From a checkpoint of a small image captioner.
Model: 3.8M parameters, 48-pixel images, encoder arch vit, encoder norm layernorm, encoder patch size [6, 6], encoder layers 10, encoder width 128, decoder layers 7, decoder norm layernorm, decoder activation gelu.
Training: 11000 steps, batches of 128.
Data: trained on photos of plants and fungi (iNaturalist), 31.1 epochs.
Rows from block 7 of the image encoder, named by matrix and row number. Rows with one number belong to one attention dimension. Each number is 128 + 32 x the weight over its row's rms, rounded and kept within 0 to 255. All counts start at 0. After the name is the row's rms in percent of the matrix's.
# v: attention query, key and value (stacked) (encoder.blocks.7.attn.qkv.weight, 384x128, the v third), inputs 64-127
# proj: attention output (encoder.blocks.7.attn.proj.weight, 128x128, transposed), outputs 64-127
v.11 111 [153  90 198 210 133 116 109 155 150 138 140 112 143 117  93 163 157 128 110 116 105 108 135 144  43 109  94 127 179 130 126 105 115 136 106 133 147 132 158  92 152 116 157 131 126 145 113 221 103 110 128 206 148 146 137 172 120  83 135 168 182  83 151  75]
v.12 098 [156 174 136 172 160 104 129 179 127 142 133 139 125 214  65 105  48 130 121 122 124 109 172 140 108 159 104 185 102 153 160 126 137 108 113 121 106 188 111 106 176 149 128 137 175 106 140 119  87 107 156 192 192  73  87 139 204 135 123 174  76 111 113 133]
v.13 095 [106  94 133 106 128 169 142  92  91 140 106  62 144 137 176 108 154 119 102 183 180 156  98 133 149 153 179 102 106  83 189 157 158 133 145 116 101  77 129 170 139 137 147 155  84 122 150 109 111 132 110 120 118 152 122 128 104 160 106  66 109 152 128 120]
v.14 112 [ 86 162 147  74 201 124 172 113 100 113 127 138 125  75  78  55  97 144 156 159 136 133  87  85 182 142 111 122 138 141 113 159  87 122 154 113 126  63 108 127  60 113 102 134 108  67 133 111 159 120 120 176 124 194 149  83 146 156 110 113 165 149 113 175]
v.15 105 [120 127 163 127 105  61 101 107 150 117 128  96  93 149 157 151 113  96 154 104 176 141 145 120 130 148 170 113 116 134 108  91 172 160 129 114 135 126 130 207 165 142 119  96 167 145 117 131 130 108 126 122 126 114 123 121  66 127 154 164 201  84 125 132]
v.16 096 [120 130 173 122 170  96  85 106 167 100 124  99 135  62 148 153 152 128  90 141  71 123 127  78 134 136 165  56 113 116 128 164 145 174  92 146  43  47  95 144 146 180 131 133  99 131 147  91 122 139 125 119 136 154 118 137  95 130 146  52 125 177 119 124]
v.17 097 [127 153 145 119 134 108 134 138 107 125 122 134 113 124 165 130  92 127 128 117  78 144  99 165 112 186 153  97 153 112 152 128 146 127 170 197 122 145  81 180 125 104  81 177 117 110 126  74 154 175  57  62  96 106 142 126 105 162  86 153 173 181 125 140]
v.18 095 [168  97  86 129 127  96 123 127 159 125 135 128 102 115 120 138 143 175  89 148 126  98  23 116 171 141 106 114 172 184 157 140 102 107 122 133 164 184 167 168 107  60  85 146 145 124 122 142  96  88 139 178 137 135 142  67 143 128 124 143  94 137 129  96]
v.19 109 [142  93 130 142 152 110 140 154 117 144 142 144 149 157  62 136 127 141 125 108 123 127  67 137  96 165  81 100 133 182 143 109  94  90 138 122 177 145 119 155 131   0  95 162 131 143 127 160  84  99 158 176 119 143 165 119 164 128 126 252  65 111 127 121]
v.20 111 [ 95 140 115 122 215 134 119  55  63 109 132 153 139  94 114 153 146 121 126 181 162 147 121  41 136 177 119  62 160 158  89 163 124 123 129 121 168  61 173 138  65 103  82 147 106 124 127  86 154 128  95 113  55 151 167 119 100 174 128 116 137 126 131 117]
v.21 095 [ 89 158 132 127 131 110 122  82  96 100 135 126 135 129 135  86  72 120 103 172 174 121 125 100 139 172 145 141 111 180  73 102 125 149 144 112 144  54 148 117  91 139 129 158  83 162 109  76 132  80 112 126 111 217 197  54 167  74 121  97 115 132 125 162]
v.22 101 [123 190 162 109 213  88 140 154  95 110 142 126 127 109 189  87 142 156  87 142 144 125 119  96 131 151 130 105 160 129 136 140 150 213 110 125  86  73 104 116 152 200 139 132  74 117 112  91 168 183 158  69 124 152 160 131 137 136 104  57 143 151 109 143]
v.23 113 [125  64 104 202  72 171 149 162 128 150 163 131 134 132 128 125 154  69 105  85  94 101 125 196 117  95 132 200 129  89 132 127 122 126 103 102 102 205 130 123 127 132 135 130 133  94 164 160  90 110 186 172 141 117 110 132 163 113 118 147 126 139 141 149]
v.24 123 [116 125 114  97 113 137 134  93 146 125 144 147 113 105 154 127 135 115 113 160 141 133  88 111 172 164 123  61 142 147 111 128 200 117 168 124 136 120 152 181  67 145  73 145  88  96 118 129 166 159  74 108  78 134 164  93  97 119 132 131 122 130 114 136]
v.25 104 [121 119 133 117 177  86 114  45 156 113  92 130 127 117  79 143  36 122 193 128 153 126 153 140 155 155 141  86 126 165  85  99 115  90 133 115 130  95 169 173  83  87 124 139 150 150 130 116 142 119 116 138 114 114 190 142  95 129 102 162 109 123 133  97]
v.26 105 [117 194 105 155 128 111 148 168 125 138 130 123 113 162 146 146 130 128 131  47 110 159 107 144  96 124 153 167  69  76 178 156 107 179 116 132 133 217  82 116 159 132  90  73 122 122 168  49 106 108 134 102 172 110  32  72 143 119 113 126  95  95 116 156]
v.27 090 [125 138  92 139 162 112 131 168 117 143 166 114 129  79 130 149 182 136 125 117 115  98 130 104  97 104 122 129 180 132 149 129 119 111 127 109 143 125  36  74 175 144 162 124 102 125 103 197 114  85 246 130 122 123  65 125  77 111 150 102 155 128 123  95]
v.28 105 [129 117 134  92 150 165 102  99 109 112 105 162 148  92 105 115 133 127 167 181 144 141  74  86 128 135 137  50 154 154 151 143 157  66 120 172 128  39  85 155 126 108 141 117 130 158 102 129 119 147 128 147  78 141 117 157  89 132 135 119 122 129 130 129]
v.29 098 [126 133 173  68  78 143 107  91 137 123 130 203 109 142 148 167 132 129 133 149 164 161 108  76 132 120  95 110 183 114  93 121 133 131 164 148 147  88 162 128 122 160 116 192 117  98 107 110 219 188  80 127  86 166 167 132  74 134 125 154 167 166 123 124]
v.30 120 [154 144 118 151  98 156 140 115 151 160 104 107  98 143 110 109 169 143 137  91  98 125 139 201 123 129 123 143 103  88 148 131 126 144 112 137 148 210 128 122 166 142 163  87 197 121 163 113 128 180 163  84 150 119 102 138 171 105 168 144 165 107 166  74]
v.31 134 [101  62 141 144 146 116 139  93 139 127 150 125 108  46 107 192 158 117  69 125 140 133  99 106 146  90  73  59 225 155 119 104  99 123 143 167 171 116 136 179 138  82 137 164 145 105  93 165 133 180 113 128  98 128 179 181 104 114 115 219 177 167 134 112]
v.32 103 [130 155 113  91 129  67 158 170  87 141 112 150 134 106 154 124 138 104 112 101 135 133  54 108 115 132 133 140 115 167 153 127 144 107 197 151 169 145  76 157 152   7  91 126 127 139 121 111 156 133 106 130  87 159 140 114 145 103 110 136 128 158  68 130]
v.33 103 [177 142  96 156  82 167 127 132 156 152 114 150 144 129  62 144  92 137 187  83 160  79 124 144 114 146 115 137 102  83 125 111 135  78 109  95 143 206 130  92 161 128 126 124 190 131 157 152  78 134 131 180 127  88 152 134 127 143 137 194  76 109 149 137]
v.34 079 [ 80 101 159 156 145  63 101  88 141 127  72 104 106 162  58  93 110 158 157 128 143 163 150 111 110 116 130  71 166 110 121 151 128 116  89 116  90 118 112 109 152 187 160 119 140 147 105 216 112  76 174 162 147  75  47 114  98 114 163 157 105 133 162 143]
v.35 102 [110 134 160 122 164  94 142 123 157  73 161 138  87  66 153 117 111 137 125 144 149 173 126  71 157 175 142  64 141 123 121 102 157 122 156  90 138  96 173 144  60 123  79 172 127  96 107 102 139 127  84 103  94 143 126 127  69 126  98 140 125 191 124 161]
v.36 100 [130 125 119 169  66 174  91  88 119 138 165 128 178 136 124 178 129 106 190  78 138 104 155 118 123 141 115 147 124 153 139  72 131  86 126  92 113  78 142  90  71 134  99 109 102 125 152 174  93 108 112 157 141  89 106 148 103 127 132  83 149 133 178 144]
v.37 096 [135 118  80 140   1 175 130 146  64 162  95 100 100 126 106 132 136 180 163 136 126  91 152 122 124 112 122 155 111  60  90 180 115 130 146 182 120 179 144 118 154 104 171 137  84 121  99 155 146 195 140 181 167 121 159 152 147  83 162 125 127  95 149 121]
v.38 081 [147 141  46 142  79 197 110 131 145 151 155 119  95 149 109  82 129  99 155 151 114 123 184  84 123 115 132 126 101 121 168 175 158 113  82 150 140 126 204 115 131 220 178 161 172 155 126 185 125 164 102 112 118  80  64  94  90 126 151 109  81 103 133  68]
v.39 110 [132  97 170 178  66 153 133 108 128 135 143 141 172 159 129 100  93  94 171 113 116  87 184 199 117 135  80 145 132  89 105 143 152 115 107 133  79 178 147  79 120 188 132  91 142  89 209  94 100 121 130 183 177  98  98 158  85 107 138 177 149 136 177 130]
v.40 102 [124 118  90 190 107 162 126 144 117 155 150 103 119 149 104 150 138 100 160 114 103  90 160 151 127 117 124 165 114  95 175 161 110 113  88  75 110 137 136 112 114 169 176 128 142 146 132 196 112 159 118 107 169 104  79 143 113 121 127  96 146 104 151 110]
v.41 102 [143  91 125 128  65 182 122 116  97 163 150 135 152 168 133 158  94 126 151 121 114  76 135 127 116  73 107 162  96 131 137 134 126 115  73 108 112 203 131 111 127 128 205  95 186 163 142 161  91 101 135 197 185 143 105 142 150 123 136 186 119  81 141  80]
v.42 090 [120  81 176  86 120  70 153 219 116 191 147 146  88 159 202  74 113 136 126 111 137 110 121 147 113 107 163 144 121 210 138 141  95 167 168 149 138 179  71 142 109  54 128 132 100 164 130 150 138  90 152 156 122 131 176  97  67 104  98 181 158 159  80 114]
v.43 092 [149 114 178 119 125  64 156 117 140 135 121 142 158  83 116 132 114 133 153  99 128 118 127 194  58 121 124 161 119 175 137 103  73 179 151 120 115 156 137 103 122  92 185 113 145 158 191 116 104  52  80 152 105 116  90 134 205 122 124 198 197 112 189 160]
v.44 089 [104 140 152 117 116 162 155 105 121 210 135 116 148  94 167 117 105  91 193 180 112 123 152 211 129 133 115 135 156  93 179 131 104 102  87 102 135 215 133 189 117 127 189 104 134 136 149  75  98 123 157 167  95 151 143 115  80 113 116 154 160 135 145 107]
v.45 084 [162 129 143 144  55 145 125 120 127 123 116  93 134  79 139 124 122 128 117 114 151  99 114 129  62 127 127 171 110 132 113 125 138 134 110 174 127  49 135 164 115  97  89 116 127  98 130 134 118 139 133 195 144 148 198 162 129 109 147  31 147 103 165  97]
v.46 107 [ 94  81  73 144  89 171 160 174 143 143 129 123 126 144 102 121 139 125 110  95 113 123 122 175  72 140 127 127 118  95 165 171 108 127 120 182 131 180 111  60 178 156 167  85 154 153 138 133 111 146 147 143 153 118 126 107 137 116 137 212 110 127 158 112]
v.47 088 [104 140 169  92 154  56 157 127 104  74  72 136  97 163  79  71  89 127 107 131 130 141  97  87 119 119 115  58 153 195 137 125 119 183 125 164 111  93  91 155 144  34  88 126 119 136  89 113 147 114 150 118  99 117 187  98  89 137 100 163 140 142 111 130]
v.48 106 [131 176 124 108 159 113 127  76 140 111 116 127 115 108 179 113 134 136 129 143 188 162  68  85 130 164 152 132 156 194 134 133 140 127 224 103 155  97 104 154 120 152  56 183 134 118  90 106 134 130 110  89  86 136 126 129 104 167  95 100 135 208 103 133]
v.49 081 [166 161 145 107 127 131 117 129  79 113 125 137 179  85 110 123 113 130 174 131 114 123 167 228 112 165 100 169 104 125  51  84 170 135 205 139 193 131 171 140  93 107 154 134 127 123 162  98 160 141 128 145  67 115  76 180 149 124 106 131 148 123 118 157]
v.50 099 [121 103  88 156  71 148 124 128 170 125 158 117 106 149 130 102 161 141 128 131 121 124 139 144 126  90 116 129 109  95 137 170  96  68 169 109  81 136 172 116 125 165 147  97 144 141 171 121  88 114 196 169 179 133 120 131  98 105 161 131 105 105 171 124]
v.51 083 [134 138 116 137  78 114 103 131 126 123 137 110  95 145 141 108 103 135 177 115 140 125 136 133 228 140 107 133 111 131 141 150  93 121  98 139  85 238 144 108  94  76 197 103 152 113 115 138 129 107 156 150  95 148 172 131 168 124 138 154 169 113 140 112]
v.52 072 [150  97 148 139 116 101 110 138 138 107 139  97 121 158 108 147 126 149 157 107 152 132 109 136 138 145 109 104 163  95 189 132 106 179 100 159 142 135 103 129 140 116 172 125 144 112 133 119  49 111 144 183 160  18 221 170  91 136 100 129 150 149 130 128]
v.53 076 [133 165  58 132 100 159 141  92 112 125  80 122 130 127  92 113 161  96  95 114 162 171 184 121 137 112 147 136 105 120 135 130 141  84 177 135 153 114 214  98  98 160  70 166  92 120 112 153 161 182  73 123 106 105  72 142 162 131 133  99  72  88 123 104]
v.54 103 [ 74 171 120  71 147 105 121 128 176 119  99 122 125  80 132 120 120  96 116 180 125 160  99 118 150 141 125  78 157  86 154 146 127 160 156  88 104 121 105 214 179 163 110 109 113 132 102  60 171 143 175 127  65 101 144 116 120 167 116 132 118 160 132 160]
v.108 094 [131  67 121 160  92 159  65  80 128 142 132  63 131 128 129 137 119 165 125 139 111  48 153 132 115 121 167 150 122 149 157 158 126 114 112 134 131 146 138 131 148  96 190 117 138 181 143 200  70 113 118 161 132 140 111 157 141 121 161 163 124 112 135  76]
v.109 111 [128 109 144 142 110 132 128 135 105 125 157 109 124  69 202 128 127 123 100 181 153 163 122 153 160 136 125 130 149 144 109 105 127 132 217  94  94 119 140 181 121 132 102 113  89 132 161  73 139  92 159  89 144  97 138 109  33 112  94  90 138 172  95 114]
v.110 118 [140 184 106 188 104 153 113 115 171 147  90  89 140 196 109 113 136 100 204 131 128 105 207 112 117 119 129 152  76 113 126 155 144 111 145 119  87 145 189 131  92 203  93 130 132 120 175 123 224 104  94 129 134 125  86 145 138  93 154  73 115 108 132 108]
v.111 102 [125  95 130 109 153 140 126  66  92 108 113 163 138 120 127  48  42 140 169 125 122  94 117 115 165 127 108 157  93 163  93 128 173 158 122  91 122 150  97 123  50  89  60 187  99 119 146 129 113 134  94 137 110 156 182 121  99 151 124 156 113 109  96 155]
v.112 108 [162 147 123 186 147 139 129 158 121 125 128 138 151 136 105 137 124 137 174  87 107  73 165 199  89 120 173 148 147 116 145 145 105 123  72 123 146 135 105  99 152 181 145 138 154 104 121 134  46 137 122 138 151 117 108 191 161 137 121 164  81 119 177 132]
v.113 111 [141 169 100 144 122 199 129 154 150 131 103 139 161 140  87 152 118 130 156 115 130  79 146 149 131 123 120 176 111 106 185 129 113 110  79 121 126 154 123  89 157 157 172 127 119 105 127 124  82 155 210  99 148 125 104 204 133 123 116  91  83 109 132  90]
v.114 100 [137 130 134  83 191 156 118 133 119 128 138 132 106 205  71 138 121 130 127 117  84 105 138 147  90 147 164 118 110 153 170 132 112 137 142 191 176 138  94  73 127  13 131 109 144 151 195 178 119 131 116 162 100 152  97 123 123 140 197 151 150  88 111 120]
v.115 095 [108 169 100 194  88 190 103 120  65 158 112 156 142 142 145 147 115 124 205 137 131 142 140 153 115 130  99 164  99  99 106 127 145  68 122 130 165 164 136 100  71 207 111 163 178 144 162 126  74 131 103 111 105 135 100 152 133 112 159 117  95 117 146 143]
proj.11 099 [131 103  97 102 174 129 113 143 109 183 115 152 135 146 102 115 120 166  69 150 140 120  98 170 122 114 147 112  70 122 129  97 183 129 190 156 157 164 120  98 124 128  85 177 129  94 122  52 144 230 142 107 112  50 121 105  65  78 122 154  78 120 150 131]
proj.12 100 [207 123  53 110 158 101 105 140 131 166 143  89 144 128 131 144 144  87 116  73 123 138 110 120 139 109 156 151 200 105 148  78  98 122 124 116  72 105 138 147 137 123 174 130 136 131 176 139 150 169 149 102 120 120 127 124 123  37 139  85 128 109 117 131]
proj.13 098 [105 135 162 203  78 131 155 106 136 114 120 200 118 102 140  79 109 170 216 105 119 117  67 162 187 142 109 154 122 139 126 194  64  93 128 118 130 142 125 118 133 130 111 118 147 129 156 184 119 114 128 131  95 135 110 190 131 131 159 110 133  76 129 118]
proj.14 083 [ 61 114 155 108 171  84 152  61 119 152 143 120 110 110 121 168 125 233  90 146 103  79 154 123 133 125  89 120 165 135 151 154 178 169 128 135  72 124  86 172 119 123 141 139 140 113 115 141 129 127 119 127 108 158 117 160  85 103 178  75 126 181 108 142]
proj.15 123 [157 115 118 176 127 131 143 160 127 116 187 167 126  89 105 125 134 104 173 124 152 166 117 147 157 105 130 155 128 108 144 136  48  27 122  33 105 148 165 105 134 133 141 157 104 123 158 155 120  86 120 157 142 101 170 120 168 149  90 129 117  95  99 130]
proj.16 100 [171 119 106 143 106 193 149 111 119 132  70 213 131  97 155 125  86 135 135 185 174 108  68 154 121 184  83 136 104 146 126 151 162  72 173 155 204 187 131 149 119 126  99 115 166 118  74 102 102 159 141  76 146 121 120 131 122 161 105 156 136 104 143 105]
proj.17 102 [129 209 154 132  97  95 137 133 134 110 113  89  86 161 112 101 150 121  58  84 213 132 157  79 147 104 170 114 126 161 127 133  87 126  86 145  72  66  66 158 127 171 167 105  50 146 164 108 145 139 180 165 200 137 147  99 149 131 159 101 136 130 138  46]
proj.18 111 [ 98 106 121 141 120 166  96 102 157 156 121 172 177 145 162 171 157 180 169 200 131 185 110 117  73 133 197 184  86 113 123 128 142 129 169 106 164 110 187 100  95 185 161 152 126 112 143 148 131  59 116  81 110 182 124 159 120 122  91 126 102 145 155 152]
proj.19 129 [117 199 122  55 136  98  88 141 157 132 118 124 157 137 173 115 143 123 116  77 136 142 122  80 108  98 183 145 157 119 130 151 129 154 148 100  93  86 113 105 120 177 130 156  74 136 138 141 143  75 131 121 156 135 120 122 112  77 163  60 109 162 193 145]
proj.20 091 [  0 111 109 112 126 146 136  77 150  99  96 149 121 148  93 113  83 200 137 170  90 124 145 122 179 129 117 144 134 112 145 145 110 150 108 146 109 127 130 110 146 136 110 137 186 111 128  52 120 123 101 131  92 143 151 140 118 130 146 128  79 174 132 142]
proj.21 091 [116 124 132 144 164 133 194 111 128 158 138 183 131  96 136 199  71 173 199 153  52  57 125 136 156 118  92 140 162 118 147 108 173 186 130 165 137 130 171 134 123 130 160  81 149 105  92 144 102 115 123  94 129 129  39 148 128 167  85 120 137 130 105 161]
proj.22 096 [ 92 113 105 152 128 132 100 123 141 130 103  89 119 141 108 162  46 163 161 171 122  73 124 111 121 137 122 150 104 116 142 143  69 140 110  97 180 185 102 210 115  65 134  89 169 224 163 184 115 182 154  98 160 126  77 138 135 171  92 140 159  58 107 112]
proj.23 081 [255 124  96  86 107  79  60  92  78 151 104  90 164  97  89 159 134  62 111  91 137 133 103 115 133 177 134 109 126 131 106 127 120 146 118 151 157 153 102  87 119 143 134 144 140 133 103  92 136 132 169  92 164 140 103 139 110  41 160 128 136 129 175 124]
proj.24 101 [ 23 130 129 174  76 172 155  97 113  36 117 187  82 125 132  85 148 185 139 130 139 109 124 129 170 142 137 107 131 191 131 136  83 142 117 155  95 136 103 124 123 141 123 111 109  85 132  98  47 120 153 121  99 159 146 126 141 164 110 117 137 170  97 151]
proj.25 097 [128 142 101 136 122 131 166 180 106 102 177 108 133 121 149 121 164 126  74 125 155 167 108 125 133 108 129  69 195 148 164 139 105  91 159  98  76 100 108 143 174 144 130 169 126  92 140 217 157 135 113 179 170 114 146  88 163  96 126 116  88 191 121 131]
proj.26 086 [214  93 139 150 129  91 128 133 164 172 141  68 148 117 128 146 111  58 160 151 117 115 132 153 127 111 132 187  85  90 114 107  99  64 128 114  60 135 158  95  93 113 147 116 127 171 157 158 160  79 155  67 157 144 145 171 165 117 117 138 143  92 109  89]
proj.27 093 [142 116 113 113 130 183 159  77 119 175 114 163 179 132 171 158  68 174 139 216 120  93 102 134 121 132 129 189  80 136 105  92 127  97 197 120 200 170 142 105 131 103  90 146 155 121 137  74 151 125 122  73  91 155 131 143  46 109  91  86 143 100 146 165]
proj.28 110 [ 25 105 147 175 111 167 190 107 123  96 137 199 125 112 135  96 120 169 156 127 128 120 136 147 112 122  92 132 102 175 125 186 147 131 138 134 166 132 117 126 131 136  97 138 182  88 126 114 139 133  88 127  55 114 125 134 103 110 132 131 124 137 104  84]
proj.29 085 [  8 158 145 133 117 152 183  98  98  49 111 126  84 204 140  51 143 224 109  91 154 129 112  96 147 127 167 120 138 142 146 178  56 161  98 153 118 133  96 122 165 149 126 135 122 141 129 117  78 158 115 164 156 158 127 119 114 131 148 163 131 129 138  81]
proj.30 100 [244 110 129 145 115  88  92 194 129 123 141  66 132 123 101 117  84  40 130 107 139 164 166  98 124  61 145 115 135 124 108  70  62 129  90 106 120  85 133 119 143 112 165 157  53 181 102 192 146 115 152 146 150 131 127 127 170 109 157 145 145 100 109 128]
proj.31 115 [ 52 136 115 102 156 145 145 176 126 130 114 127 119 153 129 110 138 210  83 127 172 155  84 105  97 109 180 127  87 146 120 137 149 200 145 131 138 163 137 123  94 178 100 182 140 104 127 111 101 156 148 130 119 118 149  89  96 102 148 132  97 127 154 120]
proj.32 093 [ 59 136 160  83 110  86  84  73 148 112  77 143  91 207 126 124  79 234 166 136 135 152 114 114 148 111 139  97 123 122 115 189 114 173  77 118 156 125  85 122 112 152 163  82 130 148  78 117 140 116 123 152 137 144 135 101 113 163 130 142 162  88 127 100]
proj.33 100 [178 148 112 146 105 177 123 212 129 128 144 100 191 141 164 156 147 102 110 101 164 159 215 115  95  89 180  94 163 125 196  68 124 145 160 139  92  79 128 154 151 159 141 128  37 163 126 173 126 119 109 124 192 168 130 143 141  87 110  58 116 143 135  95]
proj.34 097 [149 134 105 255 164 128  96 114 113 145 122 132 165 116 129 131 127 137 150 165  89 101 142 179 102 125 160 142  64 122 105  75 151 138 227  65 139 128 184 166 138 106 121 150 158 115 112 129 109 119  87  47  64 124 133 165 107 198 109 129  90 130 145 161]
proj.35 093 [ 47 144 144 138  65 120 141  47 111 154 136 147 155 119 130 126 122 196 137 135 167 138  65 135 148 131 107 125 132 143 160 175 101 163 144 123 167 183 126 118 126 156  77 107 127  96 118  79 117 143 106 103 138 135 136  87 139 161  56 129 101 120 131 135]
proj.36 102 [ 51 125 144 145 113 184 137 149 114 132 124 116 166  87 187  77 146 128 112 142 181  98 161  99 152 115 128 150 115  71 132 173  79 103 127 159 117 144 123 125  43 101  73 154 123 146 128  99 170 144 167  95  91 198 125 125 140 135  98 119 131 141 156 104]
proj.37 070 [133 126 147 121 128 105 128 148 169 146 143 130 222 121 116 150  92 155  98 116 132 123 149 107 114 135 106 162 153 118  87 111 122 167  94 110 104  96  87  86 142 117 114 111 135 113 141 111 131  74 136 151 151 140 111  95 167 100 150 166 153 154 132 151]
proj.38 096 [167  99 142 131 151 160 159 139 135 154 199 166 181 101 151 117 119  90 144 196 122  94 122 157 109 223 112 156 130 101 114 130 116 133 165 111 124 142 191 108  89 106 117 142 130 114 129  84 139 121  55 103  97 154 153 178  95 165 103 160  97 113 200 154]
proj.39 107 [147 118  93 132 113 214 115 207 118  63 147 112 125 125 156 159 154  78  97 134 142 167 145 120  76 111 171 101 140 112 126  85 103  78 129 138  47 121 136 142 125  78 116 152 140 169 131 179 154 117  95  91  67 129 113 199 121 128 146  58  90 133 152 124]
proj.40 096 [ 96  44 129 201 124 143 129  79  87 125  86 176 129  70 130 125  91 163 185 174 120 115  91 131 127 154 114 134  84 112  75 108 176 138 150 104 172 114 149 114  95  78 129 156 136 139 103 135 105 120  94  14 110 130  86 186 108 120 117 139  77 108 101 131]
proj.41 091 [184 158 104 130 139 134 136 190 160 115 141  43 171  99 122 153 153  96 120 112 166 134 142 126  91 120 148 121 105 143  97 113 138 119 119 107 117 105 109 118 166 127 112 148 114 145 156 169 149 122 150  92 174 143  57 189 106  73 142 130 146 100 151 125]
proj.42 117 [174 142 141 134 108  90  89  98 117  99  92 108  70 175 125 145 158  91 143 145 177 133 105  61  88 152 143 100 148 161  91 168  95 100  98 118  98  97 132 181 138 142 135 100 154 171  99 129 184  86 107 219 114 163  91 115 162 113 152 103 161  93 143 107]
proj.43 088 [123 179 148 128 130 121 105 143 108 106  92  91  94 146 127 149 160 131 130 120 192 180 119 132 156  56 151 131 141 119 138 184 151 102  88 123 117 130  78 123 142 157 133 129 104 155  72 151  99 159 169 176 123 141 152 122 127  48 132  60 126 108 106  96]
proj.44 086 [126 160 120 110 134 138 125 142 145 150 117 121 110 112  82 115 127 136 121 109 176 176 140  66 119 111 110 100 226 184 130 164 105 110 165 138  67 110 146 128 122 140 127 166  94 145  94 159 168 106 123 172 126 149 141 161 135  86 134  57  82 121 159 101]
proj.45 103 [104  93 111 103 160 137 126 172 113 126 135 128 118 165  88  98 120  88  73 120 191 130 137  67 159 135 111 140 125 118 119 180 117 133 119 153 113 102 112  89  81 122 119 109 152 125 113 133 181 139 167 140 118 154 110 133 144 130 170 169 151 156 117 128]
proj.46 102 [228 167 128 120  86 159 108 152 189 158 125 141 124 155 106  99 134  13 134 166 144 121 169  99  89 151 169 105 128 140  97 124 110 129 134 131 126  93 115 151 135 120 147 158 128 177 138 112 142  92 116 158 188 148 133 193 128  80 129 115 109 143 165 135]
proj.47 087 [137 168 134 146 164  45  81 100 133 124  79 102 127 160 146 173 144 165 122 101  99 131 155 123 144 141 218 135 139 152  88  89 114 135 145  98 128  98  99 115 137 190 178  89 101 162 133 120 115 130 138 126 192 109  53  90 152  36 183 101 149  86 154 114]
proj.48 094 [  3 119 169 139  89 163 149  72 120 118 151 164  86 137 117 131  78 156 113 139  97  94 110 116 126 114 144 141 138 197 119 183 106 161 128 179 133 197 147 135  91 162  95 134 186 141 124 109 152 127 124 142  77 107 133 140 182 189 120 145 133 132 145 181]
proj.49 085 [133 154 122  94 108 153 181 142 159  85 130 122  49 102 105 139 139 111 131 160 174 154 142 109 120  98 107  71 193 140 192 153  70 205 108 144  87 138  95 114 160 162 129 117  70  96 119 142 129 159 110 209 129 129 170  91 163 143 137 113 139 135  85 166]
proj.50 094 [127  75 161 163  63 214 132 138 130 179 167 182 144 124  97 164 114 112 122 126 138 103 121 106  75 190  87 141 125  79  98 150 145 156 128 185 103 104 162 159  94 102 108 193 154 120  42 144 115 117 111 114  45 137 128 154 117 134  84 131  91 136 117 168]
proj.51 094 [193 142 146  99 142  85 113 154 136 183 121 145  99 125 112 171 157 136 119  99 161 181 167  79 120  99 106 133 171 185 114 126 113 120 104 130  88  69  67 129 182 122 165 149 121  94 109 189 134 115 142 240 145 143 103 112 161  87 145 131 141 163 120 155]
proj.52 082 [220 156  95 149 146 110 108 182 151 118  89 145 129 105 131 128 169 110 116 108 144 140 123  38 138  78 152  93 133  99 122 140 142  81  74 102  80 129  68 154 124 151 133 133 115 147 107 150 131 126  98 142 115 146 101 139 135  49 127 121 102 135 105 114]
proj.53 095 [ 64 167 144  96 128 130 146  82  88 133 143 125 119 118 151 142 104 209 136 152 103  89 164 146 140  37 139 121 113 135 121 131 179 155 131 126 178 129 120  82 126 124 109  90 154 100 136  55 105  97 112 130 159 115 197  68 125 127 100 139 166 145 111 165]
proj.54 106 [206  98 153  93 147 159 137 142 160 124 176 168 162 120 123 138 157 168 128 148  99 114 160 179 120 126  53 126 148 168 148  68 121 184 146 162 109 189 152 135 175  99 133 147 124 106 133 120  79 155  94 125 138  38  99 175 114 137 156 122 106 153 137 131]
proj.108 098 [189  95 148  91 109 138 168 100 137 105 181 167 127  92 117 131 104  92 181 195 111 135 125 131 118 135 137 176 114 151  77 101 136  73 145 112 144 187 191 119 106 162 126 143 134 141 104 100 178 162 105  95  47 144 148 142 185 127 114 122 161 161 139 168]
proj.109 105 [ 94 108 111  78 137 193 167 117 154 132 144 147 132  90  97 129 106 186 142 153  85 126 181 168 140 105  36 158 160 125 178 230 124 177 128 144 127 157 136 106 123 165  70 168 131  37 134 106 109 159 193 121 113 127 160 103 166 156 124 132  93 154 184 127]
proj.110 130 [101 131 111 147 187 100  72 203 132  87 174 157 152 107 139 127 142 201  34 137 123 167  86 152 138 112 198 126 178 131 123  91 147 148 119 131 129  76  67 117 208 125 154 166 122 130  84 126 122 172 153 111 140 124 123  79 138 168 106 128 120  95 112 111]
proj.111 122 [128 157 156 117 101  96 116 147 150 176  99  66  84 187 123 114 133 109 134  86 134 168 169 132  97 131 220  62 168 157 143 101  54 146 131 123  86  82 102 116 147 152 178 117 120 159 128 162 130  75 145 164 182 108  60  82 134  94 126 111 151  99 121 155]
proj.112 100 [237 116 126 136 102 106 116 140 119 134 131 146 117 215 122 117 140  81  89  86 148 130 106  84 104 154 165 105 103 148  98  87 136  66 134 115 133 126  63  60  94  65 157  86 159 159 144 182 171 147 122 150 145 137 118  87 115  51 145 125 157 110  80 130]
proj.113 101 [192 130 171 100 129  60 114 140  81 130 149 139 125 161 101 119 119  71  85  99 139 116 128  65 159 118 173  99 147 143  57 100 142  80 167 118 157  70 116 128 117  49 154 111 139 160 172 138 105 136  80 112  96 154  93 111 152 133 154 194 180 122  83 152]
proj.114 115 [174 161 109 119 120  92 129 183 148  56 134 105 121 113 128 141 155 108 134 142 166 172 106 134 120 138 182 141 144 133 100  75 116  40 125 139  84 133 145 195 122 152 159 124  41 148 126 154 155  95 108 154 178 177 107 107 128 137 139  80 123 134 134 100]
proj.115 115 [133 126 120 117 148 117 117 161 147 149 122  92 143 130 103  88 142 134  92  89 136 149 127  75 167 107 154  97 162 128 174  87 101 105 103 138  79  61  79 135 143 117 170 128  72 139 138 123 165  99 145 176 171 109  86  74 147  66 156 142 163  99 142  67]